A small image captioner, trained from scratch: decoder activation silu.
Rows from block 7 of the image encoder, named by matrix and row number. Each number is 128 + 32 x the weight over its row's rms, rounded and kept within 0 to 255. All counts start at 0. Numbers have three digits each. After the name is the row's rms in percent of the matrix's.
# convs0: reduce pointwise conv (encoder.blocks.7.convs.0.weight, 192x768x1x1), inputs 256-319
convs0.0 128:089127171139157172126111154134119151119112134159140046091159084102147169157168127196160093128119128107162129146167174151163079153158123129162163132128148148148160141127174090174117120175147189
convs0.1 062:043147164127147146092114128121046122168133114100146107098115097136178130098085126159047075124165124120121156122140118124132101191201119080147135068151127135138123143121169065133151055133118148
convs0.2 109:099186113140119131099136137179094095112103138128110062072171073079059132149143143142115125096038099153238095131112120134127098142080098235167133097161132132135155124137133112130139154126134152
convs0.3 044:059144131143139128117125138143037114230132107139140116096117102150211126094122122139064056133198171098078148119072131123135074126135155125177136089138127135146120168098167072134133029131144134
convs0.4 111:108143172114149190110104157114103169090110109111160092068169097139151171119142097187100104127124134096172170168134197153146088140196141148145169151148153156162154167150163094160162082178149139
convs0.5 077:082138174113162155106104149114070163098114119094150101066156105159166157113126093206082093127124136098169170180157177147146090153182134126154162146159142166163144159149173073162195061153139139
convs0.6 129:112137149060154127099097138168090135120172126154162013084187060105098139097117204127138135165126099133170157132139116131131095161101096158191129164125131133132143134131112087130081159128186147
convs0.7 139:064153154094149189143125169109149197080163185097151028121166103102158172168127153202119098115124131077161116167169183160155073189149114076148168139116161158172176164112164094158162145166135137
convs0.8 038:048140117144139125121113135160018106219137109144137108115122094144210123104129118141101054133196179094112149118047122124113067123136159144168130075141129129151119160081154070129140054125138137
convs0.9 117:097102181079190181112144186144128167127130119099154085118161099142174165141149131168104127156104076114166140152144164144121057146196109113167144125157150159155142153167127107151157115164113166
convs0.10 132:071140169094149178124117162088131196098145190097145030117171088098145172157129150194125109114107086084173127163192177152155080202143091069149160135127157155163162155123175106158142120160124139
convs0.11 050:070163168135138142125140138135071143220122130115138111082118107158231130095106123175053094128148141111120165128084144129125059151155126103161142096145131136152124188139174064135155030153139139
convs0.12 064:164160159145078091098102104137055065119139141160097242163145166142109114132110135131199154123197183153255132109091114108098096081098152166138084080148114106106100077129083188091079074088092146
convs0.13 098:076122102070155101111121100124071074128126093062114179132145161108113109156048128113088140143166160068229083106123102104140113076091104158139093118132109109083108093058126170094103113086132117
convs0.14 085:162136157135110097123084091162089106087175093127088167109145127121110096119103147112121138133200207170231149112124104099089100102102113164164100139114107099096102091089097165103118111092169159
convs0.15 114:142164181118068095084149105139111110144096094140107200107078150117088095076098175122095169103143117120175139109140106117150087127069137126106107089103116107112127110054091170114131091108090106
convs0.16 053:124065144111103143152101146079140165073172141159155100109166128162145168094061129151122161131177170092133137160178168156109095142158136122121156094128153161153152150178100117145095104158127139
convs0.17 080:139176127090113108126098120100092097111099103091124187112106109140080117158102104118123143131213162109193099116166095114045070046096144171085095107148119115099111096083089200110085115099113128
convs0.18 120:056175120168166128119200128167117107089122109187125075123128078073117127166158094111189148092053137070190132141079146154096060126124119090156148133127152145154168141137075068153140136146148114
convs0.19 083:169155190146072090092104090136084091184085119153108204131137123163110104129093137112158192116157150142255169097152091099111101100105098128096100074144102096086081082124078209108126069084080135
convs0.20 107:108137149112095090127128093127076096142116084091105196118111169114108091109073129104065167135176160122161105106191118109144100054069143151122095162069109105105103101087134177103155111093112104
convs0.21 056:151129144138090108066101110113087085123136070178126249088134168126122116136096123085112147129203206130157139112117101118107151064114123141102104065128121119103110083131080176109073072099124135
convs0.22 096:169137179137063098080094093121107089168083136141107183146131120154101100153098126108183186116156147158234147084153084091105099084108108109096095065140098088082085079112083217092116061085082128
convs0.23 104:124114136098099097143129088163092084123140063081108184164125174105155104111098126108111137131201200118143098092154109105131116052082119149141079163097111098087099090113132159082131105077133102
convs0.24 067:112158116125131143124140123161124109183117060099132105121116082159130117129154111120041060119210163109195124096083104104053118167127157120048105063142115106120100121123114092109110109106086107
convs0.25 053:116123077110124122125125126202103115189135010140134148133104127153158112130152120112087042134242212095122090111069123114048109112128170161106112118139123120126102131094114078117131133111133122
convs0.26 089:125166174135129205075147146091139208132137186105139094122150091141174142168125132203101157097125059083140129162197156139176098194121073073083164116141138142140142149132167123152139075170143150
convs0.27 114:045156142116157170133134160122169184075161172092143000133154110093181173160125142192125094120144135072142120168183211151149082191134121082126162147120150153179156168110160103155166130167146133
convs0.28 087:142117095116142111109098113197070087170140059151122115153159116117136104143112142099134062136109136127218130114064100108050106112085123188182105137110118113114108118113095129104108146103143144
convs0.29 068:085159170149166181068137153111129167141113080138146109090103095177198135112129110161044115118131131104086148134115147130094124133186088088037139124141130130141124150187133092141166099149141121
convs0.30 095:135115170124146156127148150132193167131147119123133057109106070120192156155131160181093204106147147109110113163155156138109109077183089104093145150120134142138136147153118140145160114158153136
convs0.31 082:144182138146101158121135153111118177158081074135139110103134093165175135102167133171059167124133124090126101140046155131135066134109140124111136100187137131141130147147146111135157117140118124
convs0.32 150:057148140107152175135143168123157188095164180104155025127153117110176173165128151207120092113136132071143126187172190161146095177132126081125170139118161161184166170105156104176160142182151138
convs0.33 128:109134158112150191129161164114160182126158161138157078113119089122182176160133143195113166095163138110075119183156187158127113081166103108100171150113157159160154164133139129163137120181178143
convs0.34 102:053153153104155188107145152092151196123151200112147037142155092120184150167127132229125112110123088072139123172211157146156105198129091057111160125124146146161153158105171107159138099175151146
convs0.35 079:104142089083145146131147122177098101137128084095132093190130085148131121173155087132120069124228159102189094109110114117014123143139169153053112077137121116125108126098125113108094144109082132
convs0.36 132:175112215096143158127132167143158125069100085105132067119097124096177150139124135175089133096110125135084143144115185143084089107201112144092138137101139131137137132125101158138147120151132133
convs0.37 089:173080153110098101125160087096045095172098075138110200157093199132157107109094120091089092108114114135078066086090151106167118114152109111074104035119111105086089086153125138096104111102073116
convs0.38 135:195168179126093091113122084143094109152135133162103158142083228161124099115090130142121131116180096157134061080110125099149149073137114114085101034132107099104092107103130159098079035096091108
convs0.39 112:203139164143051095105137103100111117176089121182098170112086180154139091133132099094107156094126090146085052077067114089153166101093105127088092055147095089089070092159099187093110086099082098
convs0.40 115:119072125103119107134153115152104166090111060136109179157116217115168118088132109119108062116122178137111096116089150120092107060122112140127114132067123114111122116146120136111139121114136109
convs0.41 064:193124120084056120073136117159040092190093112096119255149106156105112113125135128113123139111153129128246091106070118113119105093117119131085099086147118109082106083148067180111091074105089118
convs0.42 056:186117106105074117117121118114079083130121067162126255136122159130133119123110114085096111121183181109108027104091116117095172042110128162103097091136123115089105093154099166098063069101120117
convs0.43 084:143102123087098109046095128130118092097110040181129207073113185114088125094059125100065132139207188118072094133172149130138183037069147189163120161106132131120115121150125154125093083131181098
convs0.44 089:206139127102079110117131117122074113164074106123115219185094211146133108149137125113143138103120083151177060091068118110097138075124111143073097030155115101090100095143101183097083076083074109
convs0.45 087:225141126163044112107120130128085138182086130205122173130108153181156114117142092116118185097121105159116051098017144104090146111117063135064104113147110105101087111226076194099141061112095093
convs0.46 091:205137150127058103129113107079090098165094119154106207127099206142140101125121130114100130111176113127121055078064116105132141070107115112103092023145114102094100096137098167095104043095081092
convs0.47 071:148109144104085104031121109157058104138109050128113249115106200109105118093093119099042127128187190131109078111193141123174144032107112124124113131111122119104111094163118127107117092112139105
convs0.48 166:085159153111148195141135166124145191098155176115165044121146120116171167155126137194112095122117121073148107177158196163147093166148120102136181138100162164176177173090162097175156151180147134
convs0.49 078:098117160100113089091104083190068091177143052105114190101111139101161106090087115077064116140232199108114108104207118114139085053103110149134110184114120118118104121091128088111134102108145089
convs0.50 088:149170144171122092105087107169107072180135074196105149132114141147148103123133143102145099140163151127154161112058111105125139086110147180211098170148111107102097105139095109108168143104135121
convs0.51 064:110161117107095108134112119172057104166102102126128180157115118130137109138128119123096086132208134097164109116082114115047137074136137223111110092175123123130113133108127097105093068106102110
convs0.52 052:118150206141093112018107117167028109190130114126134185070127129129146123073087141106072101132197162107084141123148108124184078064131116146125126166138125129130119140081167067121123021120169128
convs0.53 065:117127208112120106072126113148054111189091070144134166098087129149169108065080128092055082127159130088096165117101101113143066075184093126133117121167124131129105134129140063112174083114137121
convs0.54 113:147195191155141163130097170150135172075107146167118060076129120159191150140161127200118145117121136134125166150073173139125118121144137168169135152107134131135137128163126133138178086141168127
convs0.55 078:118126200108079108053094088153038101157112111136121172093133106117126110044069124116068111149224124089107136125204118119163098080111126207097120157174122130131122143074180067116101083119113129
convs0.56 124:099123186119151183141098166083120179123145196128158025127153058125169181155127142188139093119124071092147104164209185152158083178175110081122157138122154155154157154113172077152120099162128136
convs0.57 102:150131100088148104060080119222120082142119062161118152094137099118089111090070147121109153164118135126207129122090122115051073092097052155201115128146128127121125121086082146117103111117172125
convs0.58 129:119119189129146187150113174086122166122140167137156037123151062134159199150130134182147101120127079102144109158194184150155074151184119092123155139125153155145159146130166081153100100165134140
convs0.59 155:079156153111151192140130162123141196098158179114160032125145121113172174156127133191115085123119119070145100167161200159150092171146115097132172138101159159171174172082165089174158147174142134
convs0.60 101:167066172135085115164112107107150075110118103177105187073089130164084112116140115073048123093164158129104075090143129104081175125153185104051088000045103092083089077172113167099074034094045137
convs0.61 067:117073114093071110125117100173094068113100062122115246094097140122101104100093116087047150125194200092121061110156104110147190043082152145129087100094113100081092087126111169112092079102114121
convs0.62 086:167098162143076105162128105105145105132121101139097216052109123164090110095130128088014142108167158121106053087153122104106165125118173104045077019088104098081093064151131161085088051090052114
convs0.63 122:118071112103121101135137091185106134090097046137099188160105187115147107105138125123097085116107181127132116105127145108090117054098106125133101171069107106100103107153118145105129126106141104
convs0.64 069:160117143115071110141146110155128088145086072091113245117102130164103117131130118094043160112111113102124059088107125109071171090123123142021082069129113099105088075162099169079098071083063104
convs0.65 071:146127151117055119140146104146119085128082086096117237139099130165109109134137118099066166115140137097138043078123104102097167043102121143060088024136103087094090094145089177100082085085083099
convs0.66 068:144118147110064110106143113184123101170095079090116255093061133154099113117121131077012190120152148083104056115148118115139161067099120125082102105129116109081101086158095162104117082094077119
convs0.67 094:186211053146147121115198117163139152109158093215125166172117115147180113204171038141165133113163152117080113110111127119089140082098095119180115140108122108119124110156108143113120164114130146
convs0.68 117:151034159153067120117093124082134146086144107136138193059086169106078125101138102101090124114147162164089103121178136123128201074096156099112123063070116115106117103159109170123108070124133109
convs0.69 125:168128222147074102125112099141085136119139115148114181087055229143075108145144119123082147132203162173071066106135135110142214077128155166124111057115114099102097097086122157108119048113128149
convs0.70 126:150110133115124099073150105188116143085181089132098225099070220134166116092149108117105113123123189170085130110168156132077166058172126101138125152026122121115121114158079123128140120134163112
convs0.71 066:156131129122064105088103114166128077136105079148105239008093105164059117099106132078000158123186172094080092109085120113111211030111147199097100117104114112105100095179059160102109067109104110
convs0.72 103:057119118138124140027130142110118118177105087118145098100119056110122131066100131124058110129114120084100176152140122145178116084165137141116148079161139157151144152129121106153143128158155090
convs0.73 129:083146117123146132088130151150103126083162143135142054073186075105079150108121176143119136153114088154179111138150109138104109129113096227163141133128139148144160140092118111135073118131186155
convs0.74 074:114143194102179160085101154091129171070116164065146053145151103138221145127121124247104127125156080107119152141224171131173112181147099085116138169130132132138129148151166121134155023144104140
convs0.75 186:087144142110160182138138179122143178097151182101163073132163103109153184173137160189132093136128138092147116175139179168140087153163137110134167142109169167166180162106146108164156136168138132
convs0.76 126:099136164119130167124128149085113146122167138170159093105151075144184159127179107190145092120152158118145117138176152145162097177178135102110156117139141149141151143109158092161120068162176176
convs0.77 035:079136104105130135134122136188061103255123099126139064139128085131184124120129118140082044130176159115164150121000132125090044171151142150166131077136126133153118167114148062130151077133118151
convs0.78 079:115106161132189143089114144119115102158132092170155104124113102147185133116118087144124090143164152160095144120114114131124095129200072071114136129154128147145124151114131076137145089143167159
convs0.79 113:110133166118171172083102150115094142107136112096161104105154131137155171122122111152105084139136106128134145165142156157135096154214116115123167156137150172176152184143154083167154082176151150
convs0.80 057:068112124097117134057108119126065100194131086114156077118108066094154118088069108113040022137225155139088099099129089117158088162132113101112131073147121133140116143058160066127077083121118140
convs0.81 099:104144180135144179095130170111106174106105132118159086073160115141167164118140090187104126128132124081161160171120208159150085162187130141126173152124151160152151156145161102175145058177151165
convs0.82 060:072152146134131160092113143091047139159114145104151084062144111154166146106108113156085085125145094102114161153100163145189069174155137119138176163113144150156143170123196084159157053163142129
convs0.83 096:100161144133123181162137176105125192151098115128152098087149107159189172105156140174070147120117094103143140162050205147125066153182115131139160116129154156157145177168159101154148081165137138
convs0.84 080:121131163133169166076120156116126172123104112090150069118150115153169144123126122216071133130141096127090136135190159128136094177153092106077139139143130132163130171158145119136151025152099145
convs0.85 149:068132104117139193138179153121156178143141166104160073120144087096138171151138163177116149099138140118110115165175166170115099107144095135120174126138165169164185166095134145171134121174137145
convs0.86 095:101133152147142178102127175105133197112103104064163072097149105140145150124140120182063149122133083112122142159138157137143084198144077105093175110139138147153143160155145125159159090171104149
convs0.87 055:091133119133159151042127146096092145142110068106144052133141122152167135121143103174077064134166116123072193139099150131130114225133132097062143150138130133156128181142169093147198087148119141
convs0.88 127:073134140136133194141185160134162168144145142097161060116134083114146175151148144168098172108147144110095102171154161167113096103164090138105171114143158162156169164116132145167139124176137156
convs0.89 126:080141131147108194134168166129164195135127121074162055101130081103134159149153147177087184095116115107135123153133152156127095157129086132081186100137157159157190169126132154175153133179119146
convs0.90 169:092143108135121168165156173155145153150130157125153064108113113082120163144151175154108156109076095122094155169101149165114114089144119169140163124077156156151179148163119140161153145177142119
convs0.91 059:094134078133138156055136150101075133148087036155146060111127106118150136127168094151070059134147102132068185145032143135139120207119158125076144120139137142149134162141155097148199145146125133
convs0.92 073:105132157132166165068123143108123179119117121095150071117145119156174142121123116214066124128145103115088132134210140129140096199147101100096142127144131131163130163154159113145149026168110148
convs0.93 112:065101123120181198116123188140142140102123067105164057132125080140137159132138098167090124152151134142076136151128135139088108131189085119076152109142136158157140159160112107141158092147109142
convs0.94 121:069142116132136185125185156121144183132133163101152063130144086107134174169156153169128139109153141105132103158174159164123085167152097133110167106152161157154174154100136151163135123173143190
convs0.95 074:082123152127187178072120150120124168122113093110156056124144109157162140122125098173070105137163121129060138137163133131119104171167100100074152141144132135152130176157152101156158042159132172
convs0.96 104:173141109073151128159190106121099088113113108048144180203133141093165116135091106122137140142106060102156075096175095099127094043089066144097099064136097103094098097100147185095068119099098140
convs0.97 093:186156147161111082107075103172111039121137085162104211119130132131113109129096146095141161140162163143197139118084099112110158086097121174225087140142115108095109085141079145097153127092170150
convs0.98 103:117053111085174136166200145109131150101120128109143177177122189122159128109134091107089116129134067099082087115151128121077168073083137151090119077091118115114120113072136168118125085118099084
convs0.99 101:156076114065123123137206127179132125090133083085136184194135194083191121073131133129120143138114072117163079098149117110089116052084061167114106073089110107104114105090153184103078102101117104
convs0.100 110:174158099128128089131091093142108041138111093136100165147139135127113082171062135116131116125090112107198121107106090091073152066110122176199085105149100096096099097151093170090114129098131140
convs0.101 100:175163099124127099110093107140113030125098089143129188130132138098091101147079131103100147146122128123144129099145095107114170021070077165174091123142112105092111085141080202105092101095153134
convs0.102 102:170155105108118112183166103104098070114089126059132179182127162103135098133086117114133133117110053130164076090159083091104144076086112156108093062126091095088090089121125202099065110092086103
convs0.103 096:165113120074115114162169098154106085094138119030119191203158156082164112116114116115140135134129089116189054086181099100117120087089091147094084079107094095093093089079158198082063107075088124
convs0.104 109:164173110106143128174159111108149092088123102069152180186156143096156115137092107120134145144103080102140070091198078093107125053075054141105091068144093096084100087113149190092081119092108134
convs0.105 113:171171140160128076110057094173135051155105088187096182102104130139085093126091156107095140144140157130162133116086117105109163053088135172228097151144112103104101096154086138111166116105155151
convs0.106 101:171131129088111112171165092127103070113109126037140174176141136084146109103098111107121147125112076112149065083191082093141110067082088124097088062103089092086093088105152202091079098084095122
convs0.107 108:167151117107114097135142098154103064105131107062103191158154142082132096124087141115121149129085097130194099101153084079087130087064080155144076133115085094077096094102125191097077121075131134
convs0.108 085:201099127083075114147174088211093088147119086039117231176099146126129107097124113111076163119142117124159060096221114108142082104098151117090093083117111093086101084117155177095094089101105129
convs0.109 097:143065123091093109101145112176095126096136068092104204181105196096148111110133108112119127124176177138155097106173125108097095060094118126098109133068110108106106109147091172110139112110125100
convs0.110 082:169110117073083122096180119192103120125132092066127223208093134127161122106140083115109163121147085135135083108211126119080103058105104085042108101104116112109108101119140186110111102115117095
convs0.111 085:198092126104059110137146097198099067118111077044113224148105167120099105103128134099092149109140134153170063088151093105124138087114164131096089094101104090075092074141108191089093078082104125
convs0.112 071:176090118063067121071130118223107064106133069058131229133118137094112113090124115097082149123163199115130072113216089121091143069095164136092106086103121112098114090150119187115090060111142116
convs0.113 098:181110131094052118115195102176115107105136111071127206187101158131152105119155084107126158091124081159138061096141103099086105079089114088037097077094100097098092097106117193096113087100103112
convs0.114 102:139079095081139127104198133161140165101135100097132180218093207110184126111167109121141097124136093141104073116103144121081099064101103133069120108068120120118117117113125168117124098121112090
convs0.115 091:158084139086071104126128094199100093108125081054123199147113133080112106099118102096093159126147144118132073101219103110144113073082130109106109100081114095096110092142146195116104089109131114
convs0.116 125:133067139090113104101138103161101150109137065127099187168108208110182102116135130102130089118160192145117126105126146111076096072131137099104109160066109111103105105169088143108139132110139103
convs0.117 120:167175161164125081085074091162130078178122081183090163103090124164101096106115161091100136139145158128136157108078110100137165072105158163202094170155105100103096105163107119100171133106143118
convs0.118 113:126109122087186160120210166168158178077156122101165146184118169123200158141160136154142091127155088109070047147058164142085118124114102124077148082110139140147137143053108131141149082146096106
convs0.119 081:217143100092103125127164113191079064128162074069129233208133163160175102144112118128167117125178158119193081104104103103057131062124160181130095100153113103108104103125100174101092107100123144
convs0.120 133:173112142123091084147127073107114090144085093103074166154101193154121079138102146097145126084118128159167096084126100092096140111117117117113089079124096078083089088156128164093100099079104114
convs0.121 119:098112125080087099137142096116083105079109102056098169097136171098104084114062125098089143100130135124225071090097096092119083133083122163120098084129099089095106093075128170092103099085114098
convs0.122 127:079114099130080104135128105115068111091142144113111201099133167123084098132091133109138189123156129118215091108130090102118160095087145149144097070132109100099102094094118189100079106094105160
convs0.123 073:167088111102065103106115084150093062151109068109108223145135157131125076140101112098117143124144169117208142098132098097098122106113133129119088088127109098077095094166108175105107072102116141
convs0.124 131:111206120144183111139197125154099120115221108147134077164174155097151104202157146109227144126191168122197116101142093101047146154109177124146103126132101104103113098095075162107078133100136137
convs0.125 091:168086115090086093163167080142108080137095099098089180182123181165132086130105107093127127106125142163176097080175106095100110111114135147086085090108097091070088081153140160092103092089101151
convs0.126 078:157104099081064094102126092163091044130109076072107220159133150131116106124111114100128141124156162114214124091146091102089099124103146133119069103132107097095092062138117173084120072073112139
convs0.127 108:119077130110093087129129072117088101129111073120086182145131198132146079112085120102093105106155184147140115089161115099116132073106140140123092128094099090090091087164135151098137094090117107
convs0.128 099:119101134097084091112116083103078107123125069108098208122125208128120103110080126095092133118182192155151103090195110109112127083115148147108093109099110094079102073143125156102137080091112109
convs0.129 104:140072120114084088165132078124088067121118099081107179162128191144123071128094114096127131108184160142163080093160089092139136144099156142116073064107096080065087074130157166100110077069081134
convs0.130 123:170095131114087097157151076134115065134096107081100164177123178150143062132104128096161141105145128141171080078150096089116111119109130126097071078113093066069087064137147165078099097069087134
convs0.131 086:149096119102080101071099085151070049167099063123101216112129165146113080107072119100078142132151167118192158096155111104127119089098145141135081138114109096074095082156114170098140067097129142
convs0.132 106:132037118121087104115184099152097152097121077104116201156093225115152097096150113099108080110124157151097087096158137106105169086108146134096106099072104089091096090147118146105126097108110123
convs0.133 073:175037103104061120100137117199149091117042040082113244076097176127052113091110134086033129120076165124107102122176125122111194088097159186113095113090120107088106098182115146113106111107122133
convs0.134 112:195130145150038090076040108123162067072053046134094181027075205131057103069051094116040161133167137141070085108144126116092212057082112172148105070137113103103103094147103143110116091111177134
convs0.135 116:201159167177064102120091114149140093168087086184090148042094147185093106069091139109063168106142105133068084108077132104093176106152141209099104078084109106102091103165077147107123066114104122
convs0.136 068:214091098073055124094173117213109037127093091043129222147115131120118112110131116111114129123079108125187073098076096114084126097102109152074091049104115107089110081126112186104085115100109130
convs0.137 107:144060135114073107093163104140094145115124094094114202155082255129117111107143132106098114120155155154103075118178145120126170103109148111096116085091114103102114096109127152117142094119130135
convs0.138 120:147063124116073121094176120137120159121126125102129193178094234133125116115168125101126095131131119148084102123166140122105168113087137125088117125097117108109119101106122150120143105124137112
convs0.139 060:222125098108045123097147121188112060127093075060120255117118125140068116125126119087118148123088107112203083084022109116075164099110131192058106085136120107090110101172091175088110122101118129
convs0.140 082:136062108100072112130158098179110082074108066080122216163121160094120108092117113096094138126118162116125069097206112114126132060090121121106103083089116096082106087144145177114105105109129120
convs0.141 066:227105114101060130090136124177144074126080033055125243074105133173069120120119117099037151125103137114111100109106115123026191084124127198064114081133124115105115109202080156113108124115125149
convs0.142 106:171079153131062099124150080152099132111109086106099206127075244132081094103146121101087110094117140170083090102155132106139198097130148129108104058072104084091093083121137153107127082111114160
convs0.143 103:192112109112072109126225096173091065111151136038095203188119134111155079136141146118192147117127107133195061086104099089129117125070132144097089107111090089087093086094133175090097128082113122
convs0.144 114:148079092097141127071147144152166129084110020116150137183106123130196127150136112154107147117099128120164151113024116127036079177154093031025128042152123128129125132145083174125152146126108113
convs0.145 072:169104134120124128115120150132109129174091097152148148192117060159226119105117099148104183123150080070118117110010127102107085163175073075091111005190112117106091115174110212115154103116113086
convs0.146 069:165116133073142139101144138144143156071140115074136155209117142118225135135139127178149099124153130129076061139070164133127109218134115085075143084119130132140136139064134115146159070144095122
convs0.147 083:142140106097077104113102112158085094143124102164112182066078148135107099133080111112034120122237169138134077101064123100071173066120150218151099076082109107100089113161100177098081054103111135
convs0.148 088:156143151114114120087109126115130138184066086146119176147121124152195111127126109127080166097105070119146140076031118092117109145176058065070100034167099099098076103185118171104133055100071119
convs0.149 097:158083158124102108166144088072086094175128106178103162147102175139177094099099141099085076105129120127102092079083119103149130152169118089102106002062105098096089106141152141109089104106082140
convs0.150 112:158091123096124101030075106120136115119061061154115155137111129145165103107078093137054160109110104136142169081024106095093118155165073046029101039185091104101084102159096173098133092101095103
convs0.151 108:144097120087162149164208159182165172075187128079154140219090143125239130114168133140185091122137088159096061124032154126072110113127135133056127067115122125126128127130103076124133090129108106
convs0.152 089:100099116065122118084123107162120146109133086116115164161105151106143122121129115133084085119167230165145116105142152120054100021132112104100114146081118120107111114152090139113106126116148119
convs0.153 084:119105143099113094060096101138092114138124065168110206100081196116131112082087118101043093136226226143095118110150147117155176041099134148167111118078116121101101111166125142115089085115158104
convs0.154 081:136146172152192131112104142146087124129136124202137136122117138171198145125175109176120105136118124141094193133107187130152118119217109120148131202128124134127119132185125105136151095143165154
convs0.155 083:125134120116189125080083112157086090169080121225105150119122145145125121114132092135087094122105129139136217121098148120190123081175138140115118185129117125117110117153126122121137106129111108
convs0.156 070:185127139114078105123113112098061098188114093144117182177079203127150103112099128112093131119251140144138067099033109108135092107119100094091102000147116114108094114082134161102078061103096120
convs0.157 131:119150079122164130159214143130119145114153151127162130174160199143188132161126134146184120187236158126117089130116121131068120059083120206163127127094137129131134133056126143126125114122159063
convs0.158 107:166136166132051084139108081068084091162138129139095139101088184133095100091066132115044137125190125173142083087106096099170128120112090093090104027142100106104091102087137164105112071098118107
convs0.159 075:142115141123097111097123100119081121202078061143100183131094171144112096145116130094060116091092102172143108070061128103118174128193078135088105046067106103098088101160111150107101035102078129
convs0.160 136:045136159107182158142101166094146188044127106090150051148126140115188163151127117204127103136156124109099141154132201141146108162181112083101155160143143146151139148128142126148178110155121132
convs0.161 050:137101115121095119084091117065053091186120061225131172123113125119143098103087100107081108127243141124096081085032121109146120104127103130095115019133118117116101123125127170115069064118119127
convs0.162 075:144069124115119115127125119102090108193079072143115160169088174158128100142119114092102096105118083117120084091099125104097187157195109175094106000089114102097089106149149153115075078110054132
convs0.163 061:155123162128105121066081127106075132193080060176130135127091101144142104125092084117073167122224120151114111086033095099132113132172053069035101066157108108106079121139108175107140071113131119
convs0.164 057:139148173145114129054130135111092157211116087159132200110111142170196122115118119131047175123187163122104118107074160120141139164166073101091122085133122120112101122175131134119153019131133137
convs0.165 058:150125145127064116050108114168020107246090088103115244153112152106134097066125156112063162104157147126162157105027122113151084135130071078100106111141115113113105116153084145104168043104080118
convs0.166 087:103123171157170146063125151124118160104094138187134076096139106130172151113163107196110145121130103107127180167133209138168104164173114121088143232117135137138135142143126092147156098156151134
convs0.167 076:162129139109147140108105143145107167173044092161118149162129140175159127140177128158092167103102057139146116109060174107106081140193068116111110094136110107114099116181109160108171056123072127
convs0.168 170:090115122117149177124184171138151171153137161105166076121164096090133181147153174163131132136124136133119117166153167175104100120128103144139178137133169170167187164125125142161135142170156159
convs0.169 071:088137106158141157078144153081076162149082111094159034103149076137141145136151097148049116129108072143120178131090127129164118255088110074096143082128132137141132151142178109135180115143112128
convs0.170 148:080115131109161175133179177157150183154139149092171064119179105088131186156170166182148138166128142127134118148147155163096103129128113166164166142143158164153172150141124147164144155172153183
convs0.171 079:110147128153168170087163169137111155146091058097156045156143137149172138139173080179110154138202103164096141115101121122092110195150087119081136079137128133151118154167146113134157116140126171
convs0.172 080:098130154131171166058143147095095175079123099110156065106204145165137144123140090173101104139156114126105174135136140134114113200170126111111143178148133140170130164162178096146163077163142150
convs0.173 088:082113110136183180074136186115117147122086053113166044137143087148147149134151084162070124144136086160079169130088122130121122188141088103078139080139130142157126160176133113139160107142106145
convs0.174 158:090167118133156174124167165125137206138127168120162067120166106102147177175149143197129113133123119109143129172157180167137096146123107141140179125120163167168179159074154145176130106180156160
convs0.175 111:081129079134122185111194174138136169142121107087167080141125109133132150177178158161109160127153137142126130148112146151092116159144124112092160056164150148162153170142123145156163130170135165
convs0.176 073:068143145141155161061143145090088194104129126092159074093167124168154142124133086190086118130141108110109156128177132129146113233139111082114149147150128135150128153158200099147164060158138150
convs0.177 094:065118045137166187113169165153147151132118075097164059183129107143134131176170126149107097135122124170123133119106114127082156172153121113056140031142130130148125153147109134135149091136104155
convs0.178 185:085146127127138174107148153129133174137119147102163065104172108096122178149141132180119139135106112127123130172149179172129101144129096141147186135151163175174180173119149145182141128191150154
convs0.179 064:100127141130178154061138142102104158127120086124148049130147129162185134116144096182085099135163127136084179126131132126110114217149125091079142153136130131155125184166171095159152068148150156
convs0.180 097:208127143050145103107095121204161080124133094161117164105138105145097122127094147129135164175141158146200122133132119120062084082111104170206112163146125130117128116084084140122136127119205159
convs0.181 077:158135143077129100108133090174062081125133084039131222166123119107159112129092084088076130134165122089137098102183102106132130059098120114067093083118104106089096094132121172084118105092088112
convs0.182 104:161103129114088076144123082207101110158080089093116196091084115088116101110114091085049136099096101094150129092156122101126152084106113109119096128065095097098091089161123162101100139101121110
convs0.183 088:143102150083120093155131083196067080121136073069122202152120138088147115104111105086066129127173142098148088084180112106153119062108139116090087096094105101089100078139136169090102103087100105
convs0.184 090:172155115065107124150144107149117072089167130054141181165151128139168109163134117122163152120175188128176084095189082104063119104121159102103083022111105099088103086088138196086087087083101124
convs0.185 099:134107156078100101151105095187101091114128078065130213115115135073105107076122117072061161131175146114128098103201104112153142058085143138124105113084112106093111081128140192100112082093140101
convs0.186 107:164103144109111100162165079176079078135129103066128203162129138093150091109117107099108134124107088111153082071152102078161141101123123112123078085094080077087077084128127176077096103077104122
convs0.187 079:128114140071127117170113104102112114075117119083126175153122154136126115132093092104104137116175180112084101101207109108095162091106170092050109041085107105103107102108138194108139082105084107
convs0.188 108:164143159136110087123075116178138093084129082141113201088123125120100105097103137101115184153137158145169123128133108113117136101099132169209101177143116108099109103124104104105179141106200154
convs0.189 073:165155147105119113144137080147091087144106083092137235165121117131129101153097093107107150138168112084138115106172105098122152045093124151086098074167108097108094092121118185104091117103109119
convs0.190 111:161113144058094123124143116159118101059169118038141179159123162096158116074127155121124158119173122134177079106205107103106101076055082165105104072098101101101106102104142195100107073097122095
convs0.191 098:142143110114113086098072112192138064127089051188117194093100141127084106132072138096072128144123138107143145136121135117112178055086186202205102179102124110114110112153092164121140087119164119